config.toml
model = "image classifier"
dataset = "stained colorectal tissue patches (NCT-CRC-HE-100K)"
train_examples = 45211
crop_scale_min = 0.7
horizontal_flip = true
width = 192
mixing = "mixup"
label_smoothing = 0.1
residual_init = "scaled_by_depth"
eps = 1e-08
one_sided = true
adamw_lr_other_params = 0.0012
max_grad_norm = 3.0
cautious_weight_decay = true
adamw_weight_decay_other_params = 0.01
Rows from block 10 of a small image classifier, named by matrix and row number. Rows with one number belong to one neuron. Each number is 128 + 32 x the weight over its row's rms, rounded and kept within 0 to 255. All counts start at 0. Numbers have three digits each.
After each neuron's rows are labels from the 100 images, of 14848, where the neuron reaches its largest size: "patch colour" is the nearest of a few named colours to the mean colour under the peak; "strongest on" is what is common among them. Only what is clearly more common there than usual is listed. The data: stained colorectal tissue patches (NCT-CRC-HE-100K). In brackets: how many of the 100, against the usual share in percent.
# u: gMLP up (value half) (model.blocks.10.mixer.u.weight, 192x192), inputs 0-191
# v: gMLP up (gate half) (model.blocks.10.mixer.v.weight, 192x192), inputs 0-191
# out: gMLP down (model.blocks.10.mixer.out.weight, 192x192, transposed), outputs 0-191

u.172:080121118103127195187051108179189171082170135117064123109088143111161108132119123101119132120092134121116115155126084152128057119131077078115100141095043134140167112137165128143112107112110094038120099120066135163190132107081129107095174124149140090123087158163125167188069147134103111120140147102164116094138155113090141139128163135091111095124191148137117142149151110109084122108148105128119136184065134155156111131125182126080127183175126107143149120185151127140140094094092130094157151122172155157117113154146086150116085136079201183162111175056122180105101138164166130128
v.172:162184127091115120100146156090076188146143191180170070145194110162137183133148098130145191136126103183110148086165167176148201165088115127127144083079168199155083067116091118082160119149137135115151135140098122072101154144161151155135096151131100138157139114056148110140107123166149090125171117161082105116137091121128097145134147115200087082097118214117145057146108135101111109157098134182091084130114158084161168177162158067187133134104145147151127149142158132107177152134158079119114131124099093147127146123083096103179128132135118090129127089153135118105129164095103114159
out.172:130163116128082160067138128135097147099111114088132097069131135131127120133169157124156120105140092106091086164117131127069124134138121153106096058120136085104112133104129133158173170069120120071134092038123128148128113148113185121189113150079117148102126135128160185131063144053137134072142170133141134167121173124120102128167103178173161140144102135149095105094176161123124114072056098163170113173109189126204117126140182130073106112079096160109170127140114073142118146146200102135141124104136133105152132172112100114102136036178200147091062140170110143122124146143155153094
patch colour: purple (26 vs 1.9)
strongest on: tissue: tumour epithelium (69 vs 14.9)

u.103:115097126173129141121141218132199099135095151058123134154208173133130124064065087140122128109081113186144112119107101139119129145140066093075119144136080119080111120152126139083155100117073153108091137129114066153118132178116189168143111095093150118122083088090111107115162147173135112124178128151120144121093106141113096159101132081157133128080118148103172106135104148080116149176167083098090114128090127117105160128168169124131104155128180121068112153172107147121095050155134152118139168115175116204146111117093051125125119204085175174119192107144128155148122135141077152152
v.103:147139095160122129137110145131127105110192095120140106109115122101139159092176190151186156172153178093174125119123158119155152068049107173110122105081127121102159144128109178109118112131159133117160163136120113109114186050142097084138175120108069086101133109128113188142169116126098150105103147053176072189135141150077157146113157159124109105195134120116089153115129046120082087115108144151146147151105132109128106150132159070062147083144148146124092124168152149145138161128181078140113092148129154099141185116121111151153100153092159164099114131119232088155069072149128107183
out.103:127169113118156099129082134146158096140122136071167129140102081155138149100175142105161180201130138110153139159101145082166115104111160127115184128121145128127137147131107162123119149121184108147071089121139150076167164110098089092157228134112107105119162202155116114120102185088080165142138148129125175128178185173145074074182118088142105102078125171175155059149156072148135129099138151186080171084094131074127109155107171101124150184134071153117162136126102105123173102097101071119076185100106094088133148113150088106162194098147098114145150113133134092145145158118145137085
patch colour: brown (44 vs 11.8)
strongest on: tissue: lymphocytes (58 vs 11.2)

u.34:127124099104134130099143176076083111109119146105171069077160107095134089132121134116120116175154075156115155109149144123040148184143186111154116063090091093143172116105101120120114077075123096158141116119148162072141133094100132104113152121176085076114150157139090132168211159170137163099118106139148084141119140125132130172116146123178093144130193134137189110155129196134074209228131141150101115107119156144165127188158129088140147128082161137120160154133172157114150125136128086109101172090119150126101133161090169163086122130142120151168114164138152181150151105169167060176
v.34:120141150099137091095159125103115133112075148129128159103143112134107134143126071067135143158070150148059122141150103165123136190134166136139153083116123139135134115133198176146094118070124102118149070116118118147129093125112110133042135143155107133116170136153079148153128155192147131156167149105132120108141098101131140129103121162168110083092157112116152120165169083150140134148182092152132135068123122071102129154141165187151132200168122097156147146163119156100120133074114107085143094069148148142101086177132128217070194077179096130172076128072106199109213122085114113068
out.34:131064144162112125112110093157144151106076110071153091109139070182108073125106160197117115132208118110122178112101130119071115127144114094126147100132078103116192164175076109162138122133161074136108070151150188102158136180145132161236116155146107112126114106088122026126128125151120150129126137128169170130088155138114123093147087142133157155070149121157156129101135134198145119129079135098144075127124130127099142099120118133125170132107180138112148136098144113132136129169193140181089132114108098143072115148171167112130117139231126177124091206140167129162095142111140146164
patch colour: grey (41 vs 20.4)
strongest on: tissue: tumour epithelium (60 vs 14.9)

u.36:070105077130102176189135177139134109144169094128055089170155145152199089160176099067119155131191155071113111125098142088134101112119152111079106170203078108153126126152078094140116118057122163125098165097090123075213061162106125074134112100115158138095106103163204106090156120131107149110130092092172123134075182100141170137125147155129108175080152064109161132132187157111095130149099135119082136142126125130117140084126161124100155128109133212134147158155130118098119126173140132147122173108161144131177113143118121134098127147084142168123108160132123142154121116202160104147
v.36:184151199115132128129143129088131123143078123104138073070082096156106082093121094132170111166143139099102081158090126146123135136158143121134148079149137118137105144163202153097136127155084108111151112208139101167114121074133135161166130178081081217116195118174082105143146129114138130121143157198110164119119107054057103103119131121139121101130094094188155123078122092147120168166161172103129101097179095140087097116085116128104122133130149166145157103150074147122143108145128107123169019144123075128118101123166111135165146094172108087156119170071149070153166131091136138095
out.36:151139113081186144123136116141102094121091149117089125157072130105098076120091124131062173121096103111072114204124205119170136141116170082144122113098158114114175114093150105132130053125111146102148124133139089088133155140122124116109129121136108107115101165116036098162117116133220127103108097092083110134158096120136168124111100178140129133106144160111159176150103123111192111190125188093108144189092155113132099162092155115070113092117071079181155154100181144076138118149109172178094157088080092144156109133167082129077149188157118139145176083090138108120149145158179110093
patch colour: black (44 vs 0.6); brown (43 vs 11.8)
strongest on: tissue: lymphocytes (63 vs 11.2)

u.52:151154103130125207134136159142163088133129166204127159156109125085049149114090136125126156147082177157117107135140130127124134091098123107151143099130143116103160120157120146166111122137148147113133112084133139153090132131202115129160204096188198083093060178107103146127168188235126149119118133158116141188085131167115115156129194061114177123122103170115089147093127164160104155112163103106104100139127117084146119113139160130142164171169146049124102115127133117091188137152093133071133170112158121095118152145072131182079156148161118163128054126096153135106099120111143091067
v.52:230093078156106137146135124132169110095114104090105139128150135109112104091126162118114165160156127167167070125122174065178146107106072109093122074106129088158129124119099107097178100155123149131088140120092084113166129075134118178190147133152089145099106096146113075113134106087156093071093126173120153112142090083107165110154105113107129107170141144150092107182114130104092122180202115065078127125143162138134185162165136125136102157150200112088159126116108172165142135168157074142136105122111138168137096080139133191165088173104191117147165109079145149117147138111033128177
out.52:088136126156105146170132090090155125118143126082158138126099162103111123134135147137112085123103184159100141108190109140135121079116081135128131123112107106177098174189087130150177132167170150149119193172129110162119158080138114094092140172112115131140161116140115201107117137143151147134192115121083151140136144110150059154142118103127088126119089115158160106119145143077054160139116137135122178169060161075065189190066153166134112125127065139132172090148134143144117091125110207074119136133073135163146127088114119152175073093119164209145136165112181078139155143150058084090
patch colour: white (80 vs 26.5)
strongest on: tissue: mucus (59 vs 9); tissue: normal colon mucosa (25 vs 8.8)

u.169:135163182120125075100129101147122159122194191109124099100166125110083056169084131137105152155166131111089138104150190130137116101078175151170151125160148159075133157092158108104081167137113121096159130151120083090140153123171160149137095131129143115156137132148078115154064144097164124168095132144137153114180130139143125165122072096138075091110117162158219130122133052142157147105102166121130112151159086164118158062099109171124115107135081134112109078163129116156083086077147099136160091161152089130134172208200114058091122153148110165104154124103086147162202138097109111165
v.169:117159076152122108172111138149155082111108099114117119144174158102137148061087175067175156095140177137131186093199119170139120129109076126100113152033126124165186130161156074122151143193161156109163125099120123090195109094140152150143102082184110112098087119079128185110138117098098138173152084108099097125172201139081164099109149124154136121123139128137130115070148121066161046132122081091126133191100138081141142149114163083091086090133168130149119146108102120139110094122127157152103121153159126130124154100134059183149151160090155141114141125109137126108143087168162121209
out.169:154109143122086094160073081080137180077163121124090172120126110176151122205175109136122105137123070141150145100156163189134141140085072132193136097066094183088100158139185118117216109126197158151131181151161150152103128119081116123137106139158134129109146086090085116177154198110164104110142158105122100137092165138133115165114161078140120190069121158090148183095095119150098136124121127138162117140126113148104083112112168149171153098115120120137100189163143142100163118135117153075183129123116157088134112105178138061109115085207123152160151142113147095132111133177149176169
patch colour: pink (67 vs 38.1)
strongest on: tissue: debris (29 vs 11.2)

u.139:106137127103196159065146159093144126130069136095169161100114130116152174125104153148063113151173096100160103114107122120117195099137173124115179117134143180078100097137158187162130109095119126171070118126171106137108123118082122104106129133138079167130119182083131138166157103156092130137093122088093136174128162132157096131147095148175097141165112176158104053172160184180106099156123135154214146103165075177118138122123069103173052161118104138163129143104097106076113156091173155178151153116109137118078154088077119104130047126140126170147142103148144170171072150149113108112
v.139:110105151142185134169167111137159153154107151159094125172114097115116164144080108104122084157161061101157041160154170150095139111067119150101140152177116096141112104167140130138126142110115096182099135122211126164106058150134158074094112111168095173138136109098116194140100095144102153133091124127172116216123170140121161067153089113168146104133128158191137124105126113138135049138094090212119126105094122073110149161072150155167122129204158125136172129090112097110161126088107125078140111143155160152165133153033169127137134133135136139151088126125170114159110140181106113110
out.139:090144126163136092121128155209094097079205112107097143162120184153079170129191163121118154166129098130160122129114140132126150049129117113078150132142094025159130157172102160148170072138197158125121126156175096142094145123151123179127103201119123131144137129124133161105084130147134186104133131200171139183088112121118145117114191136147143103123151080138118139099095102128187127172123134106089071129099121100127124113133156071106159125148117125134130182119168077082158106122114176118088087150178149103132135196154071075179096093095112138118131136134104157098145102134138045132
patch colour: brown (84 vs 11.8)
strongest on: tissue: lymphocytes (99 vs 11.2)

u.190:162129153138098157066105149155068150153107053082165077068141141122152063109059144162121127163156184069132119160129134131136141089155126122125123113145119146110096151116161133098168079117077155133137129151169102105077171145143130115165190122074162146095128153124116094155151072087098145129139127130128140147149147095043139140143099101165135099189104098146119107118120059129090136131077121114089143134155113099132137129085052103120130094123144126194108122167119181172097178149118143190092105192127079105151151122155129130197156159141079058095172115092178090172139111107087160092
v.190:100143084182119154182075136068162111118163118152109152203118146146124144133124173123150124124177097133168169089171159118124153146104108107152094173137110123158147135137095162099138098150133147168119196014080128100131089158110115096088116183159121105168143141129135166086143185125093106118134139104152097151080119162165140147076128104146122142059139182086096123068149182100138138087165117177120094159047103106147139141164176072096163137120187122107107132119163130121123104138184103150118177103131145067133162121065113120134120143084140196157135101152192140082102132138178093153
out.190:047066202133154122160102044109092084058162137123146065176152154132103114078114136109128079084119137108103123098131163099106184175092124098094160194137111138137166090140151102118149161126162151092135119146122129157149130083110139079196140107081102169149147084102116149164165169127110119101162094077195142168117155119121064119139072126118125159107157085155174157168090122119177161128157117096157115116145159089148114146196186141116119086082111095126109106115110145120092082127146140172123198154112152160146148157184099130118182153140132089125182078101110078153128127146095117121
patch colour: pink (87 vs 38.1)
strongest on: tissue: smooth muscle (44 vs 13.3)

u.38:154128151175139167152119084132100144137155075198071175130153105124100170149157181188176139104127132194141170125089158137181178109142128148130146106069163075167138149166090174136159102188189135148158102133061124122072150095209143114143154130130129095085138166131158151116147175114079084091148109116122117093157119162115184148084164166150140100149095106127125155088084106146072138126132137139140132141135135078126111189136170128147152106175198072111113116165110105148194133111110101099170096113140119090086117141134098154168134151158129092093114132149183079042134164091135092126
v.38:113127124111125136123141145118132180072051184126134185107141103080158152089045123073145175155147152154072116073136134165163131154090125150046194132111150149126155098138121123144117183108095127173119122126148036125105097122100161122076124122126106162200112083130099114166166156108148109173153052145080112128098071081107152103133123096159125136088156165126090118125124138138120090191124153091130148115142141158076159122111203152143155127133093138089137146116141119058117085113133128163143071099115127151110114087085077127148137123131166132195212112146102126108168095071102148130
out.38:128095180113174144086126114107139131063122132178088117109094093129169104160137155130151175129107161188097133150207120163122055176087114114132157121135053105117143166153087144108108104131143132096121166171134117139121090108168121130114094159125064105111159129114101075135174123117123117162160100138095101115091120145172163173095207143144140124106136113159106146137164195116120147108069142090100117111148135148108197167114155128095117155107087142139142211137138150129194084137164141090178083151076089135169130133186137176106102139088150093168058102142130093079116104135073038109
patch colour: pink (73 vs 38.1)
strongest on: tissue: normal colon mucosa (67 vs 8.8)

u.71:099183132174108102142128110103143149121143068127145138100092069156105122103145161181180112114090107146120170198088134076115139139148125117112125104090158055113143122114088144055136133158102139120185127185084182158090149124191107131184154148129158141074126135141128129141151130126191117141088156121133124135086128208152054127093161146115156134200121122091172122085061105157133158172167132127174082129098108144159077174148165088110136103094137120121110155088206142174147149137202147107084175118095128116118106181161172106125179100136108125125123153151169044127115145116137098136
v.71:149063107071064140169186161130111087118146115109063146086124116127155104102140127102120112099122166147098121121145123154138125151124147137087100145136101154139138093133090166182145144124210085125105084163122056097142143119096187158175148106133153104141096169128095062166198088103122129141127055161107096073134123109154172105186125104138164137100117119109109038174181140140138105168086129095097158191116192131201188164103165137125107112092194126109121142145118104161096112120083138136121086085132137077125135118108080143164081127097119087138207134132096144138138105127074129124
out.71:089108162134168112101130078145121123158147179181141152113130111087158096162135137115115122104097226102124081067159148087121148139079102135096109097118161089165128138138108106099213105144106089151052139163145116086139134147103148112092135105100132060147200151113113110139134111112190129163063094133140140163137140090135152135137084070153126128133156110198130151141106191107090119128188160133154128115101149103099134106096134157143188132136204096147151121188106141115166131125133088164142130158020139065112125212157120155124108083088109115107118152128146056131159152091114112107
patch colour: white (76 vs 26.5)
strongest on: tissue: normal colon mucosa (37 vs 8.8); tissue: adipose tissue (30 vs 10.3)

u.83:112122141108156162162130145084134136134154116145096122122152129083153149124110116035120105159157121056156141101100159104118152144146127129127152175110131118134121156181145111170106130123123173125119150128190105124130087094088093071085076121141111164120168140150107128117199068071077145146110106118223138197181132156075164134102135061191086112101099180154148136131160127113138049158137104114199115131155142146112136178069121117126153075113128140180128079103132131080080107103175170126119143152149105104127154166070093196173119167111200162106142094121148105129098070135123117120
v.83:105122099073120094140142133106057143143064116087123133119100116085167176111168124117107140119138207099165125129106131157144131171164110151138147114102127095090074113124112163179098136135160147123159149156141155138135131140114099120118104170088097149132159156131137083109165082043097113123144143220115137155135140096097156148185113136192105182145102153142115146175165128126171118148087095069150153114206081191095176160075128137094124090116073121194134125165128096051096136149083195187156137177098119099062124117143075172183084176097127120097155126148104124140130124147120128128
out.83:158119138150112126118133103130047142120169095146106149192123152108114115147112171098122159148156127168169124158150121208113138174133101090124087123159081146159113125095176135105169080121139101092154104150117169111147149144140129177153158111131132179166113091097109113123128141131088113121143119210060121184102102102075187170085084113129168093100093100073167183128106116123126150073085175082115126070159077164130146138050078137111109109145079114145096131147053133153130113145102132145082107144112176129085109121144109168194076172050121135126125168158117185144190123127126071142
patch colour: black (52 vs 0.6); brown (41 vs 11.8)
strongest on: tissue: lymphocytes (38 vs 11.2); tissue: debris (27 vs 11.2)

u.58:128154131124109072141114112074120080134175163138137107154163102104120136100152138103107102083139115037143167037206116105136138077135158130137178111099164173115107128144152157159120195137144122117170140121165107153146117097144109143127102104174112180158109175122098106180156153117130172204137114100099159142159143148087109112122121144110095080127084179107145176140124085062101120106097154124190126156145134144157120121120122151170139070114131153132090122095119143112089142098124192255150094144134100138151185109156083056129125102133112153115193099111110091135117071130147104192
v.58:163071136135153103074168126111125124136134171190122124123131051195152151137138152112144123145130057168124100087174121148092165186085138096078158117101173132132147051165146151151134078136159086139141102176148137155083154141114194158125089117138141090148086079088123112145131176169135118113206060096074055109119102167078146094137148142187094057125123095074139064131130229147107106173126111122138145140141128086125129148130159137149156130086154154096149160098165132172137093102108097081152113093164131162154118156141112143113188122126144101114138126138134155103185098115099130136
out.58:143088163117111160065109131164153073138126141097128077132161203135109151148162103156122157158162130147094182121155138090161083133135185161113147116178144109052124127142148187133118142132217108151062141099148141120106129135108149113147177135170104100146069143139080129153118156119170148201119164128127135138153180137186123132085145145120159137120135050087118124120119132138122162123132043155155084150172075135140121129072123130146166118176135119051100128186091099120122201123127184120142125129127124113101108150072114114175147156100141078165141090112136101146134152196198105199
patch colour: pink (66 vs 38.1)
strongest on: tissue: tumour epithelium (70 vs 14.9)

u.167:171146158139149174144152129097190083138143113117168107114064137129068077089155143104115089140172067036154088160141108141120080087112116084159144162121114142080109147147144126154132172109097129110125159094140141105130073092131117097152143117222125184089190155169088122161145111151093195115107158135128128210159112151078093159112147124070114103122142152178097119113136149099137099106148153113121141171127104136121119082147110059111092104146113174143139104108089118114118131115119162190140126181170109152137178086129105112120090139130134183152118107007143104188100083126152124148
v.167:092131145063105146115116112161085149124170159179117123128167120144156147170110110121108139086126136194127153127137150152142194139096171124153102132125140154183163075129126155143100102092166157138161078156102130150090197148155140128148159165085151066138077141074115099116088158118192075071161120137089112072061110142213118136137119079154127139081096125049126144138125169201177163162144074136065129060149132107172157159133177145144131105126135084096101161163124137097167145129088060069146083092139173102107189150132140082145132112148126098109109110156133144098152142143145122118
out.167:085121146118125151132142127106181080113136113166173140148037207140166145181183123148140143193150141111126083115112128094103070152138199089100126135107104167075072163121139116079161150159106166072165161088097157099099110118073098118186106091202099121116118161075193143094139145094105138104142183121109152101108090152136118161085166129125146142150148106095137074096137158158102121054182124101109132156108142131159110153124105099101148177188154128071139105149121141148162174093150114127212136083111143156127163194137106122111183104113120143115142129114139131126098074089170100134
patch colour: white (82 vs 26.5)
strongest on: tissue: smooth muscle (44 vs 13.3); tissue: tumour epithelium (42 vs 14.9)

u.175:111095090167113088122165138071078123099122076167116091122175133118139164199116166139131195130151141167133141126161129096131198099158153120076091148102170189165125143128178184205181150080125126104145108148119101056091174116093120153118103094154072128108150153117111072110156106171142145146138095148123079106160083137166153153182137165138109141139129198106119127177125127142118120153095157152099098086120159107145191166130112226148110080056147108105128130152144103126124161094138130093077108067084126073138161175155153173136129109161090091097116115173086149113138144148113127104
v.175:165130177142182149090111096138126165167119190190145157120119083126099136157167109159099137140121091146123134093179134175147153093125127136156175069107152157066121112112129148133162117123144132152107179120169127158096094096126145120076100139072136151156112076117188184139109153150055102118183123146124152136190060120110159131123111116128079069110141150138168125141134077179140074063172121121169224133148147073058106137121098146179100095167159101169097128104113175104140120073124105110148162122180065162133126144098110115140124148135121084118144111084159131125135128043126112061
out.175:126161110128137176132151110156156173074118147153139169189158122138088108098120157205082161087119116088086109152119144147140090152165134114184159171118148091141052086115068136069130183135139135184111151160093088106107092120126115100085116151112130112151108083119155123198056167096130094127158128143172078190114131179098164151097134119230102125116154108145055043138144108117139154132128167119111116091181143099112113146109156064176114096104146109200099124150112168107092156095102166154150168140134140107128113163168093150125116131129130119147091111143140148114147127137081065181
patch colour: grey (62 vs 20.4)
strongest on: tissue: normal colon mucosa (39 vs 8.8); tissue: lymphocytes (29 vs 11.2)

u.85:132129079122086170166114135125141185096140121146148162128182117171112117123137071115115097131114115055181130084157134078090063171127127082169109072136129153107182158232132140123130107096142153095125130136100144152097136093083123122175087187108163142051100122123111089098131219124137153079119153125185191119127152148133111129122168134158089095122157184171161128141116144134087127102186099154106118149110146064169099126138164129178174117133144144096164109088115197201098137103140169105091166113134085141152124168142139148086079172134148124117145125129135184107156179143131107072
v.85:142172110103092173154139108146169137072159147129122156146170100153087097140144054084108096099095092086194103114164112108070068220088131073126124085121137179125142158229179149128075125090142153106121144121100121152102155095127127140163108159136165134095114117114111106099122166150145111088116145126159158140158138136142106149133158105162108097102162207125120078108112165166097127094215081151102134129100105096168077137135152081151151107141148161091153156115103178214109115099091151120137133122160114150154132178112105129080065165099156095128165101108122195115176155146117122090
out.85:131122137156099072135092160097135100078132095049096150128163191154164113116146135137151123126125139169136092095115109151116105099091231101137159160093153089147104141111084121143156085120129158120134167059142148204096115091149108158081102111177120073123090163146143112054151150150152125090076134167149120207141123112086121207139107159092119192109175142130146077085109151116140115171192104118094148122134138167115208140139125163126063107114128136080105059192180125122126084106115142108149103102130131143121115188059137114131101133106115118157143162079088146161109131126145107144
patch colour: pink (63 vs 38.1)
strongest on: tissue: smooth muscle (38 vs 13.3)

u.27:165118153133155192084147145126100114243125175151197119112088119155123117089144152144198101162128106136131112150102184202199143133111109134147137097125169126128084148149119110113115088142139095133084153137085142098126194100191152105133209103101156123100154148115165127138111096075056085065163130146130158119139158090120126096113132120113134105127081085189116168135123127173097072149127133131064190126140140113153120108061116102129096117160175150147132135121069157155200157140147114118133205175130088116129155114106100093137093127149156114091135090186157107133098177136105108123
v.27:096141124153156184065110124110098193148103186132172129170136124122148134116127148114161124141155143140160132153116247145191159104106127202113113080150126121113098164167103103106123097168127159147091186074105123105141160144143105079111133151076158133146151092121195140119113144136058076084176114108111164118127132068157093104099128091177108137061124122175081103154142162165100090168151132155122178109133129150174129136150104119129138168126165116112095179133054192185120119182147062093117196130091141159138114125134095087112125122130154125175134088163132093117091158079125100098
out.27:127118136128107108101114069097161092128121116166162099174094194134168155112116098171126099175121116163145140119114135117140167126165148116108181128053088166139072122107141118172102114138123127139143130064123157147162129125139093087140122138114166079174074180190151125124100195117138123110067149093112184110080082124149095126145136058154095140106118187169105133078137088099123158155151118082133130130073054149138132115137102143109109075117085074127062112132070067127093102140105131120115170073162097136151151137072094211133173111156155156172109178106154063123102163131069105133
patch colour: pink (69 vs 38.1)
strongest on: tissue: smooth muscle (48 vs 13.3); tissue: cancer-associated stroma (27 vs 10.7)

u.148:085075112130108056139123126138078139089137106139086086117196124122122097198106134127120109122125135198132118096136120164158136207121151151116104127111117151116144069076138159109089114107126149078159058142064186103082115097120125152114118164126058131186096148106162116172177119133122111140201146125140125115065065096136131220128113217136143122091095140106136127180127133119153161170109114149109038083129104107144144112199127153131126171173123122133131135206178144109149167108125127105124117111132164132106140151162135177127174125147120118161067167151141121097134168097158121175
v.148:164147092100161140118109159100123042119139136093196158128126177116152138105139136139136156120126129118132138139067140147140128057177055116120116104154097192117093166120057073148124153107068151130075151140105142097158132158152093193149148109167149171123141115107133091130168103097155081081107094199097141122143127076104054136121138120113147198156086149134066154185152156134122103143119186145151110127148149190111172125139073155131050115061130136127090123138077114113116119197136137135114169166075146136139147074090086077132099139144149197138163131106099129091120167111093118143
out.148:089135121120141040104165179166166098193085082137070121126089124147129134145186093094059112097095085135121117082102168148173187144068142125095130146130150108173163163088187109132076137092083127112162182115148159168111210101167150094147104111152130112135141115141111109146171112102147136162100107168090140136148131135138104081108132152105155151151167110097164147123135129115084162049154070126162123146157151077088143185069154145129184104141120134047185107105150089116133103110111130112152142082081104147132173145089105134097142093146118092125084079118121171137124117138115181061
patch colour: pink (72 vs 38.1)
strongest on: tissue: debris (27 vs 11.2)

u.170:181072109123121140123114163129168077143144095134134114087153128094103115133094133121104112173083122098134116092109165084126131119117123105103133136110145064107084123143141117178159085099107139131108139127175092092175114061126128120138090133210117117057091175149041133150169108067131103123066156150166112184151125077128148139193093224089082161192107092179152171176208129100162109131122126111135137146145100120101158164130119140166081095136157132088154126091122161069120200102112201144113152135126106116133130123123107163110066142132139149132121099116191164160119119160075117155
v.170:103096116156171149103132123114157121144145155134130124134155096182117142154123211145143137124129068167151164090182100189112117152076103062107117198130109117144096085170144115123106045120154141127120135112106119133124158134141132121096084112140158091162131082108123177124125167157043089154158133032184106138107098207140111098083149144150110077131115107057153128107149120089129121151188111143143055106055116125134096144162168084120132095129135158117129161114141181143185101048169125086152169096164115131163137171107099125053132120106175167144139126168132141116094152167123131149
out.170:144130124167135152105167072134135087113184101130147122165152156129069133157169159079139121143139142080154127111142142152076128128143104119157107148086173122158134138141130122153099112133106184192148134091152141142118148128113116050118149145110134146203091091098150141108144146177042087098168136176194122184094098168066106126113157101080121156152116125160110123084165108092130124178128118107228060104125149123057186072076177079160166106139181143137105153120124141091159146075100103108126075099164098150152138132126184120185162101113205141106120139133173099118112121115105156122
patch colour: brown (48 vs 11.8)
strongest on: tissue: normal colon mucosa (31 vs 8.8)

u.55:100140156104143133066106087125127131147110136149134165169191127123106151158114093093077141123164106160108149123112082144132150167155143135154125095165090172110040188104144214096123154130096125090099098111149128105127155117080081184083065124074136098169137141132118144203171148136126108140190128141084193140116109086136109141115151139194161128057172127203115125155142119169211110102133101165128107048135107182105119142141093177113084140137106095153109066126113163050126090108149103085111152147139098152125121137151169158086107159116104143158111128130081162135131141062131122113
v.55:083169109158188104106136071093194123152146176145140142185120139130120154125082171087162110135152109131171144125172088143098141155099118111058115134151078124148104177170116113095085137131089123117116149042115093132175155113099129138070085075113158152190168097129141191151142133143095127146159137132136113169105163103179126109065163165169156147081146150094104149094143144202120153106147104200105117072072109184114129159163134106082102117098129126093123101162095172108093057144140071077116113104105156108131160150092158131081113134090151185141126078153084173156145116108169118126
out.55:107126133141117127132147059126119093085052091132105075149085160104132129127119134150094154151172122133139117098125099142150142129133051139164140071102071114117113116138116177086214185130108156093142193138143124148114111110145120187104072138109122114111170100112123139095095105146087103120149107103146090187082169140133134122149131077139088121142112073164085087172078070105174121126071094150178146118068115184050128087121143085115118119169117128052111116146121127093069136089173110119112124120127145041085172173138123121157087094104147171061121146100134173086108081119125146149
patch colour: brown (51 vs 11.8)
strongest on: tissue: lymphocytes (43 vs 11.2)

u.30:156169124142088125093148154152100125158155129162184155116173150141135200120103111175080124092130106162127153169122155149196204090118116167145139086077177162107096104129122134147106049115167154134165170107084116120067144149126135108109117117165110115148147099076142132066113116140144080098162067109061134107161061129155119133115105085151091112112093168087124102126124131123115090127105096182104165151137155099129160145109110096209130144105177073160090196154118131177147150120159105135142126118118135134135159087073098072171158130165069075093164156190185128133095188115163142134
v.30:145098093118121174182130139119156134106114151105140147077078112116158100120164145046155131158136183083108088137124096131121078115165115071113150178148086072067160166121129108121123173100073113135082150147145098168168133081083152125140162145105138103077102128183117141167147121129151153091095118120126085140097124072068155115127124137093168168143167097131130157137144147126082142128125167065123112203093153147089123109081187167077106107165141160126177128074161148098084114163094146157140117143122122142144097122118116199127120127090173150173176141000116124143134051161113128120
out.30:093110170109093108112129098112114155175097141132112100149124076171116104115162104165157148140118098142126071085147158095061131191094105095116144138121124116175160149091045102174129097117151167133108137122173101121128086130153151086083132148124139083099144110083101125126083142101112112168195163090163173147057150143098154131134123156211106169061159155137082114109109094120150131148105068073105109170159151064127122126153113109127134145077137151131140052137115100144179194167124157113139123082124093151148163139147145096124146081144158131148144082195135183113125139107185021116
patch colour: grey (41 vs 20.4)
strongest on: tissue: lymphocytes (55 vs 11.2)

u.73:123112155178147151126154095081152085071166056094080168117110054161094120133118112181148119141145087091108087138140049104074139095144100091137152159091181129156142099124110132109055131090099098144161130165194055137124155170175107083135101140189133149130119175127101120179158131148136186132135141102110094165129134197093111168167198120125129153090195154135168166050121098088066142102107160136114063156110093122114102104095156115145176096151136149122115138115139148129047128086120149133150131160200147092148136122088137176126122123152105116105154115132128130178123119113162134133
v.73:146129085134131130138053106078107106092067160184119094119132103107122157127158111118153123104080104169116142115165150076098103193109126101085095081080173093126135144193071093100110102159159128136112137141113132157184113104151152206145088134104156124092094077154166136145091111129121047140150161154117147137066157174158158108104105152125124110114080130105165115160141172131140157159208115110122119131106153166173138147113198131146145136060151172097137135119165173157154099201122104108147096076066112153147074115092130080124130130096184131171170063092100133071158142097100122143
out.73:124155099116130106088122138118132137098024112122119154139100117094099099187080159112150065110124119069133123142145186104130154119152129122147109157115072079110151129139132105145153129185130068150157137083139070134113060098095115125059130110102126148139098118185093184099082152156174086124109163092109178206151173141101090109075117094135098138097120118108172104128123113113103194112054171125111072139089171119095134161119170171082149152138124058141132162157139143123127124116093156101142144105095139188129144182172155056119145094138144107128111159165163055192086129143095126135
patch colour: white (65 vs 26.5)
strongest on: tissue: normal colon mucosa (64 vs 8.8)